Weights of a small class-conditioned image flow-matching model.
Data: trained on capsule endoscopy frames (Kvasir-Capsule), 42238 training examples.
Rows from block 4 of a small class-conditioned image flow-matching model, named by matrix and row number. Rows with one number belong to one channel. Each number is 128 + 32 x the weight over its row's rms, rounded and kept within 0 to 255. All counts start at 0. Numbers have three digits each. After the name is the row's rms in percent of the matrix's.
After each channel's rows are labels from the 100 images, of 14848 (inputs lightly noised), where the channel reaches its highest value: "responds to" is what is common among them. Only what is clearly more common there than usual is listed. The data: capsule endoscopy frames (Kvasir-Capsule). In brackets: how many of the 100, against the usual share in percent.
# convs0: first 3x3 conv (model.enc.2.0.convs.0.weight, 192x192x3x3, each kernel summed), inputs 0-95
# convs1: second 3x3 conv (model.enc.2.0.convs.1.weight, 192x192x3x3, transposed, each kernel summed), outputs 0-95

convs0.185 101:156117094088109154150079118115146133123115088113074131162154110127119134109118092156198072187114144073111076121114147123144123088159170158146131044127104153146154123102169123135155136142118129079124109149119119129141114174169101112082092092131157166109201224099101172116124128127118146058
convs1.185 092:051097075209146084148149125125106064229130128104119158186171126158134145086117123150094136145147178162146153122137162163120168217155102149083132162112156143152086106152122123130100053160114103141114159132107114143115152121184111174105128104129131142102138102143163092102150106093139129159
responds to: finding: ileocecal valve (35 vs 8.8)

convs0.165 087:158112068114057090175098153159115103149177113100085103124173103068106098150155148071146069158139126155142109153176154122114141210119173097105167040135113189131134125067102093156152119091145140121134117150094087087177155148134121196133115121129173139117160128109085145126092097095120132151
convs1.165 081:042091183156167074119136136101135145149121136132135147117129136097163141103120127170084153114196146113101129151174097164151120094156152145123105122118153118131110094151089148074113114105124042155137156100099135095102134130136095136095152158144078181153147207127163080147107116116176110105
responds to: finding: foreign body (30 vs 1.6)

convs0.190 103:136079079106183155118107044118136114102131116142123116159092115134052146122079112111149244143122155162113143035115123123159120088118077080145133093090125138136148106128154125106147105130142113126076115139147096126098149157138198154102184161173099119107063133119182140140134121116104097118
convs1.190 101:131154098120081110123081056178157114183097142151142099123138056125183189103030123142184130149171091117163113061128147118127110122130112133136111142089132109128120171127153118134141090141106149094120150105121160127138143206198204141133145148079200111117162091143130124067106087113134108094
responds to: finding: ileocecal valve (29 vs 8.8); finding: reduced mucosal view (27 vs 6.2)

convs0.36 112:127115157089218123160102065125117098125131153199078173183196140098162109081104153142133137092151121151120112113090146138107121111098169163131129127144097094086147157080119118162142171131123140150146153140066108106059126141093117067124121225104099127106086113137123114128141147142103145141
convs1.36 116:126056037100095176138111117127168135155135094157107129163117095129194112082083160101129136126116126145159092108147143124124185102097111093153116083169092167180120141163141163153100066094187172109124112168091086089157133145139127190153123107197107130105181123149129090066153129136158183110
responds to: finding: ulcer (45 vs 1.6)

convs0.178 103:120167072078184054127131167136155149122141122138211111082121133158139100072102159148162153148146110102141113122134121155145138119115125139098180102182099104089110036157085094106159096096120091145109069159096167119096125130114101061099121112146212112102101115141142105134149100153111135190
convs1.178 130:139179157132144126085123125113116124121145070113073192130117137080225136161141109101081134107131152110136116129187074132188110149120115148156087109109093102150059120157142156137109173155129123193162109138207114145110141126143134064066124180110113108097143135083114163138126098106103111161
responds to: finding: foreign body (35 vs 1.6)

convs0.6 107:099159126134114083132141139106071088094152121144121145112183129169108112126144156099128087153154128173112109243116109083133127175124078091127220109099094169137062139158119119141124059131121117102198086156148145132153105154160078105121120192115240133132140131126123132149121130105030088110
convs1.6 101:078097113148195158104151087089148125145144149130189190120183184073145143098135158110162140119094166078120139084183117143124092134187150180119232158116135180111131099171130111135066111144112090153128147097112069182084143132149147110143151193163071144119156077152135133123199134097123118150
responds to: finding: pylorus (48 vs 3.4)

convs0.48 095:124140117096139141143092113086133092173143142157138122065150159108127136132122125117174101107115101142121103162134150146108097117141084113111103173107135089145086123048120150122097076149108074112102109104168146116128095160171056133145109147166156093080103140141142171105118153139152167099
convs1.48 081:193128176149135109167146128082127160181129131124138137189144106131129101200150129139023215180178102107120137112086112140059123152087190092134124113123135074157141134163132135105126160131155168075132124112131115145144125115118173132147147164193183148132185117170182132138163119080128152134
responds to: finding: ileocecal valve (34 vs 8.8)

convs0.166 107:172134162145121114062112234143143102143133174148100151110121138083148115095170162118097194105123136126118133121165124166180111073089114091151163121097169112119161094115144126180171174137120120123170166169189101132140117098124028128066149142209138103174070100100100119160154122120143148130
convs1.166 101:127075143104106179092201230144089139113114083136130090132169094127114127089141136145124068144068133149141141133102076104150115136088139109156162161173116080125093214102093162091106082107151115103098123134161133070165058128096099073160119128059132107063126121164134111115092127104110116125
responds to: finding: ileocecal valve (33 vs 8.8)

convs0.122 086:188098186186101119154115110138139169137140095120101192106159164146136145145158159129129131155131144119161149175143103150148098201106075117131159132161070244102109123146136156075176057162130163167156172196146106086152095153155143151115115140109144178132118124154158057181192135186151121132
convs1.122 093:101191101135125112145108160160161174090161164127099095101100123058164091119138118145102104143189102118100110170136147141123160140135171173095099167076129138104136118117106086139081194108166115143145087078137068094146160189140110070183159094168106110144146138092109140163110134124148095146
responds to: finding: pylorus (42 vs 3.4)

convs0.22 095:153139194092208146090135093148146110132103095151120133077130165179109084157166111106161169127157094220137157179142172162162130140165135133138105177117121060105113112126099138101117088163144095065113215147114070157096150122122130079121161195106114126163142201129139086139126173118124183128
convs1.22 090:092099130138032121171096184123059138140123131119132083164181126107092116157166140137157080143149154084136075155118193062070175137174136164081125116139126184200125155150103146193113180139094165162152120162177155145175102102189132118086111108106090099153102102152059143138076116171118162118
responds to: finding: foreign body (35 vs 1.6)

convs0.90 129:143122145175125040118175194110134096155145096123107152063165138165096161126147150153097086090125093104108125107134181130121139151122087119114255094186107074128169136182122087106153102077158150118178107095154151123138117124102093084177147112156176163069128099125134113124114121150142091125
convs1.90 115:110083111098119141119161157110130104103129116097112123097091091167141068141101112147118094154099170137110132119124095111161088192139100055113140107080118177102121134086103079129127173106119136135087143129179108121133071151122120150114140162114093167054175150112117169163081096105053098081
responds to: finding: pylorus (35 vs 3.4)

convs0.191 085:104163099176177169166123120097153101143144117117178101198116165092114084137125096125109124105136071151146156081125139079085135142138154161112144216188106139126107174159186139136174124174130172148164178109145103091138131134123133077156085181156087125067174150126141135183145178103126118140
convs1.191 092:140150108138082142181155124170059143153170142129099079124105149082070142146080085117104142178105144146131103200122139123155072114129092117199197128105165139178147213105171118160117048145122179090094151158134112170155138143130184168130162110125187094086118123102153094141149120166151058119
responds to: finding: foreign body (32 vs 1.6)

convs0.109 095:136122155139057069145150120104129106157173117167084075083120127084135122169086196141105141066090133198159149107107061104129097067122133066117184087126084162126105197095122122198136188092132106123117109128119128142118165144095154124059151109188121125198126102091180134110122149113160084159
convs1.109 085:089172092112183146063093110113144175213095099147074159138153143140135130097133153119123132153066124142162125080113157107151123158079126123087156163135169077077142124154101135173128071099139083104132080131134113154154090149144085181138147117111162138054125076202142103105152153081150114149
responds to: finding: reduced mucosal view (25 vs 6.2)

convs0.47 105:052161159117155121143165185091108069143120122082118156116105137123121132158149163158136152107136089120108102131102103181135121117085074115114141171177184154157107085141178108155138142067138122107189036098173146139156146106105133124167159110166122136161097092070121149122107124095206100073
convs1.47 103:142079110139161101176140107131134123154112104103165165103095198126087122148137111134110154164109076077130141174085130159137160204118179085132123119101107150136169080182110170167155143145122157139151098194123141185089069125143105121187129151102154164071183089210130141143146154111160089097
responds to: finding: reduced mucosal view (54 vs 6.2)

convs0.88 125:117131108133127088136152141125131108089125094112122132111126148122091198130111126122120184124146124166122119120126105120154144149145151196114110172092173168200107137141113142114108106152090189143140145126189157150141097146118137170142129163064152104214094134131154144125147140124064127147
convs1.88 148:144169145077143154118122115114128074099131181093085124098100107149207152130152079173155141126162196176129149133110036121150111088113132192097107084164175122126131123090167165096117107129163115115108115120170122116105171106128171138120103144118132124128081083153121079105147104100131109044
responds to: finding: foreign body (29 vs 1.6)

convs0.8 093:136094186109000124103142130137159117144156121143078159171128115151164088099138144101198057140122145154103096117172080170109119139171156122158138080165106150179110142136169128166162067155111111115153187121077103160119152142101131163104145067152058127141123136132122210114180151130071091083
convs1.8 096:154108127116124105180100182100136135092087118152088104116101097100101135081085187125131131123087144155140130158080200134154087155143092160119148173105163091128076131197107055131130083110090151114099109176088118116100123176117168092173131129113159131082117144131198061102105144151155132146
responds to: finding: ileocecal valve (44 vs 8.8)

convs0.126 104:118082118080125160104117092117143093092128097109182113093126125145154207170071098162172140113106135125153100076096087088123141108138180153131086089132131156083128190167115118098130155149138083120082049141150114097161174104131175144112144170089102132122156115119121060154154140155141111149
convs1.126 091:134127167150113103159103043136142163140150102148005154116128129119111147123167105134101182140154152145185135165090155145126072189104123133115071159140167103163103097132066127130137121117111150118127060142111133154137079132154138108194106075165169149156093073158178147096146129116183117102
responds to: finding: foreign body (38 vs 1.6)

convs0.49 121:107067059115255111116147092109120153137123120119087105147085149171116153115119087168160142115194113124114164215129075124136187150114128157139149099111099143137097160107147139131230088119147135106174075089110171129072119150128169076133120169124172107157155140131185173162129125137110122124
convs1.49 137:154236025105192155155177133110167126152143093085089112152065143092089074162122134161101120111105118195136125078099093131137131087073170144181119125191100128140069155110136149132108162165118112144148171085148128112076092151144128098146169134108120171128102108137178146123153148080103153139
responds to: finding: angiectasia (33 vs 1.9)

convs0.188 090:124151144131063109150132185120122146159174093096183107115119158142136120206147077136178102141182127127103101135100132140085154074136114107140167132118146130082162133195118084129157134102161130148129108121162089200180141141087142064089145063086172131154158163139133148130083141198151078161
convs1.188 068:140102084134197119127139085115126150153144180105055170114126147095140138047169138133134149154166138151210194151079108164091131159189128149113069117111125108131146097165107118155118110159158110128109111138140188138101142137199182143160107087111188151087084082154134100104143146120110131083
responds to: finding: pylorus (56 vs 3.4)

convs0.111 081:121135123107118117130093110111177107083102072124195113114081138069113176156143088122098136107147136209141154094077122139197126111108117171119098179078174171099165119136093132108159133138130069136106126137117134112071107132108172057124121149149111128093108108176132098205122111122151069125
convs1.111 066:151180186175163115133207112150113216230123149209114093164082127117108124110133158117137106186099123183141151150135126128132156097076125111124136154136142077115097153127149130179096137105146185144091136135142123160141112144094143156155103109051176112106132071187102130058087157094090133148
responds to: finding: reduced mucosal view (25 vs 6.2)

convs0.150 105:117152096152094166168142143082143116130115096117159103140072138148107129150161125161117127089138123127086090139145116100096139172167126127152063097082082211155136133186133095226133186163090106124090107094129080166134080104091140112122113098169102150088129066117127135173090120103100078099
convs1.150 107:093113128207095106132100100138137217161123079127062167144155173108105090102132109111126080136102162102130217112128166115110144104137146138125065143091179113162064085138119116082107166127160137100104102147122165116145169118193092154171123056125106157167105135145127140061152119116114090150
responds to: finding: reduced mucosal view (72 vs 6.2)

convs0.54 084:159147160110147143131140103127116131069137126152044136133122109106211150142111164130126132103141157190129106110115139085164155182090074068140087075111074126094122147159119133178110189157155127170066126181114167120109144113132164103127143085073130101146150125139159113182188124131141116127
convs1.54 116:116126118094123149149132110151161187173150112164075156082156182096069100075122139131152153166115170090175178085145145160163179102125133118088135151080173155121087101101125154098072115126186105110130114118089158118147161155145086234105169093125125161153137122203125061111120130118134132150
responds to: finding: reduced mucosal view (33 vs 6.2)

convs0.92 113:136087168112138156140123080116137155143141122133125116178128111167082167093114114139100112130097143172130080079118158119097094136103112106124067071124090125129071099038118097052128104141094100065087079134090111067111120163140110140113123132146138120145161126119126094151120140101157117094
convs1.92 100:131035146137118197116107134088101068161164111128168108125113087096109208135163152138154113085164128161103162093134149170122165131113119139134107111135135144154108177133154154160113183129110117101157135146147154185122139181121145119109133127095080123126103171106153178103133149096119127186
responds to: finding: pylorus (49 vs 3.4)

convs0.131 104:100160163101072119093093123102161108136132110153111114120100098119196114186110131144137153102130186102159137109144098106161131107111132118094086091110152100117081080119099106164159197125103107125125108104102139153040134139146099179063161118131114118169160084131139052167103102123112106073
convs1.131 102:140134174152092146130156092188111078142180127119092101124117175117033146155150121100101162128122064132086090148105162121146138166087169147147155192101080154098157136105092084117113126120124126165081126194116115063151109152147163126183173176112152112105110137159197097130140136171187134185
responds to: finding: ileocecal valve (36 vs 8.8)

convs0.143 079:100162074150105093111066129110102065118131088062116144124069132182151104164149102158116144122121095123106124091129155106132158171102129140098163109151158105146118089110073135096093090153122107127096140140124118136165103137086175113147135137135111165099149119160098083105098108098156098144
convs1.143 073:124095153167180140063133106148146115144121195134129179095134116159100200170188134093146099106109138157130096095101151119133080094195122097124162101126110138089127153127135123112166100145075139164155160129130083160096138139153053128089141155143162141170132163133150187159118115085092115064
responds to: finding: foreign body (27 vs 1.6)

convs0.63 088:153132145132086154128110127117129074152124116120056067154128146125111066117164173130164147161097123100118149045164118076144177197095196108122149175178083125095117160149145128117127107149104180148173149112105186130126132110143147142125148165092033116156093103063160167104139139163161164130
convs1.63 078:118115133134141073131091118071107119076063124102116149101145131154168134091090106121145162123139216135186153159085068170158087192139110167175185109116156127149147120102115121117128165145119091066090089123145095143155143126113107131159097019167180147170141162153170107099119149073157153085
responds to: finding: ileocecal valve (28 vs 8.8)

convs0.184 084:155110110153119119184174145139175110136106172092104147069130091134141057126117114106113160120131122195119073067099126130154155110117105173127103094174129170108174144161168133164099141123149132135088130106170073189191077084143176157101123155173111120111161141099086173130157116075110115075
convs1.184 082:074122117129139124110093122132134088104151136089119122116143123134089158126103157162147112191140124142146157199125128157120113145131181126106122152139090138179100184145133079082156121096126079135133145114159095125130166196058116100139142129142111140124156113139233084173098115111130120103
responds to: finding: reduced mucosal view (32 vs 6.2); finding: ileocecal valve (30 vs 8.8)

convs0.62 096:169100185152065147165108094144143202177134136146118087103169110071093096078117121140160121092099138118131112095165215128221124075131131152106098099176095058191148144176146139093163138131118129110166081121069133106153182124122101118102149198138084137125071103148143082172084089155110122147
convs1.62 100:129170147110101082177086120142142074090071116131107143132132088154173101107111157130125121139197109148155157147173074102104140197131111169160150175090140167093136116101083114161133161113154127134103127159136101105169094138148165071219074024167104126090137137138145180085098161124119107153
responds to: finding: ileocecal valve (46 vs 8.8); finding: reduced mucosal view (31 vs 6.2)

convs0.69 109:131088124120135122133105207171130161103143186178078173174151186189131161131184137168123193129151117140143159190118158110080067168111104168164173109130095164116148185089139136156115129120148100061127082116113117158128099163132149096089144176105084152087103103133129115136232158164105098131
convs1.69 093:133110080065163104135108158092157096125157068111076135146119140114132103160152116157096141126240093128126099089168112079142192142146203159172107148133118117150100130109117112117145146144156090126162179156093115106171101072098123094106072142183090115155155123131109076122206093143187138133
responds to: finding: reduced mucosal view (26 vs 6.2)

convs0.14 135:155098138196245108105188126205135154176110121128049160126066126110141099145129168103133088138152149124139117176135140129121163147132148146171242143089137181141133127213113106142146159088125137132133123143148096111150141142110116127127142117139093116109083146102131165156100105114077107168
convs1.14 140:129151093156082152099147090165108093094107100133075120116094123067113123125118147109198131103061136157072158133141146113109128115205139191144156154102176124093133111143141090153168138137115093145170129094160129102147137168172137103094151123095165144141209106117140129146104169112048089077
responds to: finding: pylorus (38 vs 3.4)

convs0.67 096:109198096168136174109079202111140102129114147176198096153134101159076087092129166089149147160062134098155134089122114082090131169143197162118107137148122173077103126112103131141096157153094134116146156125167143173094121113135098134118117144088076146233116120128108140185147146151079151123
convs1.67 073:168126123101166104152091100079139127125112145143065136125072193143198094073077062122124094151154205116170120143080101155189114145129138086168111141115153091142090065078144157068122095152133129115104113122100174130141057125120104155145144102180140098080105172176169160035136149120157146094
responds to: finding: ileocecal valve (26 vs 8.8)

convs0.180 109:159180193102124117144169096150081146105138149115158080124149143145053111158160065109096077135120131099143157148141069108156108112118145172136090129192163169096111089134111116113082124119088091091148142102109141080191175115148133103159128094110193132101147139132128149183135130126124143174
convs1.180 100:089131237083168151151093114157128174132150128119181125052109133104126089079118121151116129178106140138111089073133181105116130182095113077140190145212153112168092136112131098187154099125140137148139142117134133149108129122075098158082100159089136101103123089152111111047198110219157130081
responds to: finding: reduced mucosal view (70 vs 6.2)

convs0.42 120:086170017128111159138106168112127102092146112084168153120126131188152081171120145137157127135160115071112119192108095108133109099127089125117061170130144108135153152159130140125079169152145122119165073164137174153198093158149080133105085154158103106195124124089126170086132119120099142154
convs1.42 113:196111093183146152025135141102132122146143181195120148169138212145088185142086082115142139130109118091128125143079122127097141124131183088113105107151141139155106081202181153102154073141125175130136203181146089206071175099099143175131201122154156140075122106112163109136145116119145123134
responds to: finding: ileocecal valve (26 vs 8.8)

convs0.186 095:107104165087166156136165182147153130154165130130088153131142151141081169117184149145176145111092132099122132191131152150069155076128127091151174129134103143127071157168135162193182124180136153112147148176166147145150148141101137067110088167173159093158099127131114187161157123182140096091
convs1.186 113:156138092117161135121098092097097167090099113118146162090117157166141097104105089154146177191117104112135126118107095153116079130176102192089131132144099070101118116110131098060111109128123112117102103156106072159144096126182101076123084128132144085104183138156111119154156090105111135144
responds to: finding: pylorus (33 vs 3.4)

convs0.23 096:133170133118022147116189150139115169166167148204135140102115143126064144086130102161111126139085147092092148096106151181111174120103125074164133105146134147153114135175136121139162110119173121148128142065153123142109138153084108111122106013160190139159141195104112144146113128164139112160
convs1.23 085:142120045102126159181106099080159189089124185092092162075096090114174137169108132143149099122135133118099122150139136155140151166165124162135136110153103163147141126132110137154099185219125091131102108160123139141105160141114167157121134157097143174066100159149122115113080054174134103163
responds to: finding: reduced mucosal view (47 vs 6.2)

convs0.82 089:141142126145097177114054146155123100159154113163164174167176162134115112143160112152156146149117120084154144097162135191168139123135145154149124102166158122108111155147082135098157142112093132153166108140107125102093176128132120102087092103132075104184099179132156071128119115110126167089
convs1.82 076:146118104149135123131148134152146087116124102148112117096152121166157176101103150149165064136151118185107132139068096106180140099122091132140072118140096139099139082099187143084134033150102096171084129169104088127134127146084099167157162086048160099041120116112100167081093165084141112174
responds to: finding: ileocecal valve (26 vs 8.8)

convs0.187 085:150105102160085125154115159108139049128111078124116120070155136173073104147133106100113125105131103130072157112146131148112150173157158131117152025088142143107076053184123140120143125163133122162197108131192137163144116140126141068070126126153121110124175171169172095089147157120166119103
convs1.187 070:104100134155162099135164141153125112156152171102128145250103166096191215165127136115143168117104150138111112128112138113132178134154173124153097135127120134137151124154134125138152141099134085169110175141123138126153094126146121141130176109088135141052148126070120144158177150140166160087
responds to: finding: ileocecal valve (30 vs 8.8)

convs0.156 079:140071138110102085151134088136176195100108129172122107096105167097133147084123100115135121119083125138145123178123133089095112066126136114110154096157157103097153140129181099158126172124156104104168169131110116124174151168179049170136150166117125177121172171114181117150087138138137138131
convs1.156 070:091132125142191098088086112141132078122127121137154117182151159136090147122124135166102127154161141155087139134142121211116131115067143139122078183112135176140111186107124124130102154095102136147122128107069124146094152100154181074070127064144149087201075138133163147179128139105099123181
responds to: finding: reduced mucosal view (40 vs 6.2); finding: ileocecal valve (29 vs 8.8)

convs0.162 101:163163156131113155081157185169142131167135125155124112183109077151154101141108106132154091141157160122118112067215105155114153230165224151156080035171202089157126125122167140130158156180104104128160123108095176157097132116113146097161147097160079121129150172115123043089122151131132131090
convs1.162 102:187133139122154083175098105119124102076135124124119129131117128140145171133143153128112092123124130116129088131160193115227158141173087147142051195139092156104138145150112042121062135117147072098099165170141096108113144104142116110095119139150115158165148161135130175155069132130146109149
responds to: finding: reduced mucosal view (36 vs 6.2)

convs0.151 123:132084163058135109102110090118086145081100093110106119135140133140114138113121109139100106149193182121129137140110053115131098091124063123094207066119168154121119138078134142120122134131149160114076104145109075156100148139103084130121134168096175119110115152119110087174118124102104103116
convs1.151 118:135108095198081142104201088124128121142146068168111137157123159142102117187136145143129139149128153121077136119119068146126154190137148161165196104135091107181122094151064164155153141138121071153157111160195154195126144166110132069133106200088115129064087125079100170077133137163110090134
responds to: finding: foreign body (45 vs 1.6)

convs0.10 087:093105125095129111125138085123082137087130131097068103099149123091189170143108125089122068120087182177118132230072118066100127107135155079131125171104096123120105147119164188117143128175173180152201162142085135102116090129132097043144142148053141101137169133125157159150106135144147119192
convs1.10 110:124140136096193113147179096132103143149133179132100165107145131138110157102136136141133142118104130085099135060118159142121125129146071133168179211194123130174159189157137085117067083126148096125148187152085127182106161121115081072051109071154148100101087172123156110185174160071116141168
responds to: finding: ileocecal valve (64 vs 8.8)

convs0.119 096:090123122149137101124141148161110092104158142146062157126128151109141096119174145119135193096158133065129112109162147097134149189116092101138114100159111126091116177094161156145062129149117112227124066153159187170115111098106118136146135096170182142160124105159135136104107137105121142094
convs1.119 094:141126072114199108148122137063239113125120083111102097122123103143180119114070146100141154110121107148119141115165070121175142073125125084107154040173110149155115167102132139144138122124176161114141221140124107142120106119118122075161105158149154133099137154157118171076100098117127177128
responds to: finding: ulcer (59 vs 1.6)

convs0.123 105:176181139130115181213172150125153175165083142120101131128071146185124086185109108074148153138084120169123118095154145124147179151150142131139112102101059208112102077150131112082101144107167152095162155105190137128138139097108176187156150096162077115145139145138127143077129150154090132121
convs1.123 105:171097143198053146098123129139130120181111166166105178154123221090128121115096176110177089104160107046128161174183128153107137158124104060150128137114138183164164155176085147115147209176108135179106095142079104099192063136100100133107145108113117171074123128054099130120130114134120154130
responds to: finding: ileocecal valve (72 vs 8.8)

convs0.84 094:148169117111154091171094174136116140124093059106116097116117111079134150143071094121113099131142153152119107209112129138116097092116139147095231114081180134111107098092117143130135162147153106102222091146134132113126103131073098103124088129094158103088114129165153176117149104112068087169
convs1.84 070:092080186109157078190223139094141111142118117101151136130156149165086080158159096098077179123147094098117148085128144127052139128074135051139091175144128117160124142176091116110137053135153140130121145089090148107169113140106143192132138147184081148145139146133101089141136156077129129132
responds to: finding: pylorus (41 vs 3.4)

convs0.158 086:108073082107155126117089158132122192114171102182013126101114131099140103127130130167128108153133103116127155062173181079143139114132160190173116116114153100135151234156127120064137117085163102127086133124150093134135163132129147129114180072189135119150137168156113130142138119071139097103
convs1.158 085:180136111090125138111182171140142086111128125172122057101173114151154155049107172152171153112150104125177170126110110148153138107100083128092116134099089133124121143114167108131126141119131150118075146143128080112092127148134102162072124118164171064154131115131106092136181119096130113104
responds to: finding: reduced mucosal view (52 vs 6.2)

convs0.52 084:115167139078155151106146109139103088104157131194177091088097116088118148140128171105105113128202106188082068144114130160085159139178103117158114141128151109065113135135104095112191114138159135169163120091165166170094052116152080149108118183149085107219174150127133145181137125145127197178
convs1.52 079:173097093190174082162106147100109164153112210161052170104181111109153143120108120162169181198109129148156181171119142095169093130187191120097148126132128140139148120086110151130097123156189121111117115134118113166133143130161125166157158133141138204113143102152193137058120145139143136094
responds to: finding: ileocecal valve (25 vs 8.8)

convs0.146 093:132210134106177086124150127107165124111116100104142146072131101108139157118172091133158124153102110064117068166134132109068112162129143094150170143121111122133175152125148152092083095108150142081114123128163159145220151115106093133128124116117096175132202122124135149135090170171154175148
convs1.146 084:125076121155108130123103117123136134142104108134020190233164115107136135103171138141119123111109135112172127144116115127177140134147163170111104103158156122131133079182146115056159162105112110155206174116068162117081141147133122113195080199131181128154111163122144125116159098119125114134
responds to: finding: ileocecal valve (27 vs 8.8)