From a checkpoint of a small class-conditioned image flow-matching model: activation silu.
Rows from block 11, named by matrix and row number. Rows with one number belong to one channel. Each number is 128 + 32 x the weight over its row's rms, rounded and kept within 0 to 255. All counts start at 0. After the name is the row's rms in percent of the matrix's.
# convs0: first 3x3 conv (model.decb.0.1.convs.0.weight, 192x192x3x3), inputs 153-161, a 3x3 kernel for each
# convs1: second 3x3 conv (model.decb.0.1.convs.1.weight, 192x192x3x3, transposed), outputs 153-161, a 3x3 kernel for each
convs0.81 093 [162 102 106 138 137 142 123  77  96 175 160 146 118 110 170 101 135 165 129 159 108 138 132 119 140 156  95 166 186 111 115 156 116 117 127 120 151 155 181 186 186 134 155 167 128 120 175 126 123 178 121 171 134 112 164 140 128 133 129 107 205 165 155 149 220 116 116 165 126 165 161 144 114  99 106 123  92  48 153 154  90]
convs1.81 097 [117 174 101 147 184 112  89 158  78  87 113 109  41 104 151  94  97  95 112 143 202 136 131 158 131  90 137  80 126 111 136 109 143 137 194 126 158 100 131 121 145  83 109 195  62 117 116 150 223 141 156 130  90 142 157 167 133  95 121 124 122  70 145 106 142 126 159 134  95 108 133 143 127 118 141 160 181 137 117 102  65]
convs0.82 091 [136 135 102 238 194  67 146 122 118 160 105 139 171 106 122 133 164 143 107 158 154  91 170 148 101 143 133 103 144 109 182 169 136 166  92 100 110  58  62 109 144 163 127 110 141 119  85  77 135 125  97 112 189 163 154 169 139 133 136 116 162 211 200 148 107 112 136 162 104 203 172 133 159 101  97 154  85 109 125 157  81]
convs1.82 087 [134 158 109 142  90 144 134 145 121  53 146  89 134  93 194 135  97 124  97 161 141 107 120 116  16 178 165 100 118 114 180 177 126 150  87 110  69 126 116 104 138 147  87 106 153 137  99 137 161 158 117 159 106 162  86  95 148 154  82  67 125 126 162 180 143 106 149 145 169 182 141 125 188 109 178 142 159 126 169 140  88]
convs0.83 095 [ 94 164 199 150 133 171 120 112 119  74 141 152 150 102 231 110 141 117 133 139 116 180 131 137 103 136 159 133 111 135 160 130 146 155 199 175 128 147 105 190 157 109 123 194 173 157 151 185 140 163 124 107 100  93 144 123  98 168 128 158 157 111 143 174 122 147 184 147 164 195 113 154 175 102 123 130 174 125 186  66 131]
convs1.83 100 [144 108 142 178 124 106 155 101 147 131 110 153 107 148 108  97 151 182 153 128  92 145 173 111 129 154  88 138 165 132 159 182 114 151 143 148 117 156 122 101  85 111 177 143 157 128 145 134 192  95 169 150 128 195 194 111 137 141 125 147 149 134 165 139 111  95 139 107 147 120 133 146 158 124 114 181 144 153 103 124  75]
convs0.84 096 [109  82 119 136 105  51 141 203 118  71 192 141 158 125 146 143 172 113 123  93 142 114 114 161  79  97  16 174 139 140 131 124 123 122 143 164 133 142  61 142 175 141 107 150 139 129 177 121 114 106 107 115 148 127  99 196 150  97 134  92 130 155 125 111 131 123 160 104 133 122 167 181 122 108 118  90 180 129 125 130 161]
convs1.84 087 [151 115 120 127 129  90 178 132 149 120 130 118 128 142 132 105 129 103  96 163 123 160 163  81 214  90 122 109 160 104 163 111 113 140 103 103 114 167 150 189  78 157 151 109 136  82 117 139 180 131 146 112 140 105 121 133 132 117 128 112 134 106 172 114 123 168 120 103  91 120 120 117 120 141  32 126 111 155 165 105 104]
convs0.85 108 [153 108 164  55 126 119 143 124  62 137  97 168  77 106 179 119 146 136  87 110  79  99 124  93 160  96 144 147 146 152 169 144 106 145 139  97 128 203 137 143  93 116 185 157  72  80  70 173 136 125 172  81  75 126 191 111 118  46 101 172 140  73 125 114 190 118 107  97 177 143 111  85 131 107 125 156 168 163 115 170 180]
convs1.85 111 [119 127  81 191 130 130 116 130  69 120 145 142  78 142 134 105 108 155 157 117 157 119 134 138 133 120  92 158  92  67 110 154 108 120 147 104 152 149 166  76 150 102 110  78  32 184 136 131 143 160 160 141  93  96 153 162 125 132 157 171  50 218  95  94 104  45 126 163 147 130 148 144 163 162 164 162 113 140 147 132 150]
convs0.86 120 [120 124 108 127 148  58 140 116 135 146 167  98 100 135 105  87 133 114 149 118 160 170 130 143  86 172  77 138 126 176 152  67 198 138  86 163  74  92 139 147 197 130 122 199 148 113  96 109 125  88 136 102 132 118 121 103 113 130  74  99 138 144 176 124 142 190 125 139  96 100 121 128 165 122 150 100 152 220 126  86 155]
convs1.86 178 [ 91 122  90 103 114 118 124 116 143 144 152 163 131 129 115 132 150 128 108 186 163 105 137 120 177  96 162 114 179 154 155 112 117 106 146 197 127 146 150  85 110  82 159 104  95  89 111 125  90  95 112 169  78 134  93 126 106  95 118 167 166 105 122 126 193  92  75 152 107 130  89 137  63 111  99 195  99  85  74 114 172]
convs0.87 096 [132 148 104  68 144 228 159 115 165 199 167 143 147 132 121 119 101 189  96 143 158  88  99 186 127 143 136 175 174 179 128 214 131 195 107 155 164 133 114 171 121  81  64  93 161 122 102 133 138 142  89 118 161 130 118  88 127 155 133  88 128 120 120 136 144 189 102 127 159 124 104  87 154 165 134 101 131 206 171 108 201]
convs1.87 089 [146 110 135 109  94  84 122 142 125 111 109 117 126 110 194 119 185  79  72 140 147 108  99 129 130 103 143 137 103 144 118 102 144  94 125 191 147 144 178 160 124 156 121 115 118 107 171 127 156 142 131 110 129 127  94 117 130 143  99 185 124 119 191 144 163 112 146 129  98 121 189 100 101 131 174  65 126 170 147 140 112]
convs0.88 101 [ 47  84 126  67  88 109  92 108 187 130 133 106  63 144 158 167  97 107 126 117  70 123 133 158 131 132 118 122 143 163 160 204 221 140 175 186 130  75 101 102  93 174 213 134 187 131 170  95  56  97  85 155 149 109 129  64  95 117 129 136 148  93 110 109 142 120 100 148  93 139 201  98  88 150 121 149 103 158 171 158 165]
convs1.88 099 [105 122 188  69 101  77 119 116 113 139 108 140 169  85 126  81 122 139 129  67 112 105 106  94 119 123 120 140  87 115  77 122 107  94 103 141 165 165 123 183 154 127 113 144 122 144 118 104 171 136 137 135 101  72 170  97 164 181 107 122  83  70  81  56 139  81 143  89  49 122 142  81 115 120 135  84  76 108 100  53 201]
convs0.89 119 [154 118 165 115 132 137  87 129 142 152 148 158 153 132 149 150  60 107  70 102 129  89 167 178 127 126 121 113 121 151 200 145 159 137 112 125 109  64 102 158 145 165 185  99 223 162 113 145 102 109 141 128 158  87 104 145 168  83  98 119  50 120 170 243 137 147  99 213 117 152 138 111 101 156 109 148  85 150  84 113 129]
convs1.89 132 [205  74 136 184 121 135 169 156 118 123 193 143 167 162 151  74  85 102 179 121 131 179 129 159 137 165 118 121 135 145 124  88 158 117  96 145 140 128 130 135 165 159 201 133 146 132 155 152 127 192 153 120 136 130 169 129 113  98 134 118 141  95 141 121  95  97 122 112 157  80 111  85  71 167  75  87 183  93 134 198 108]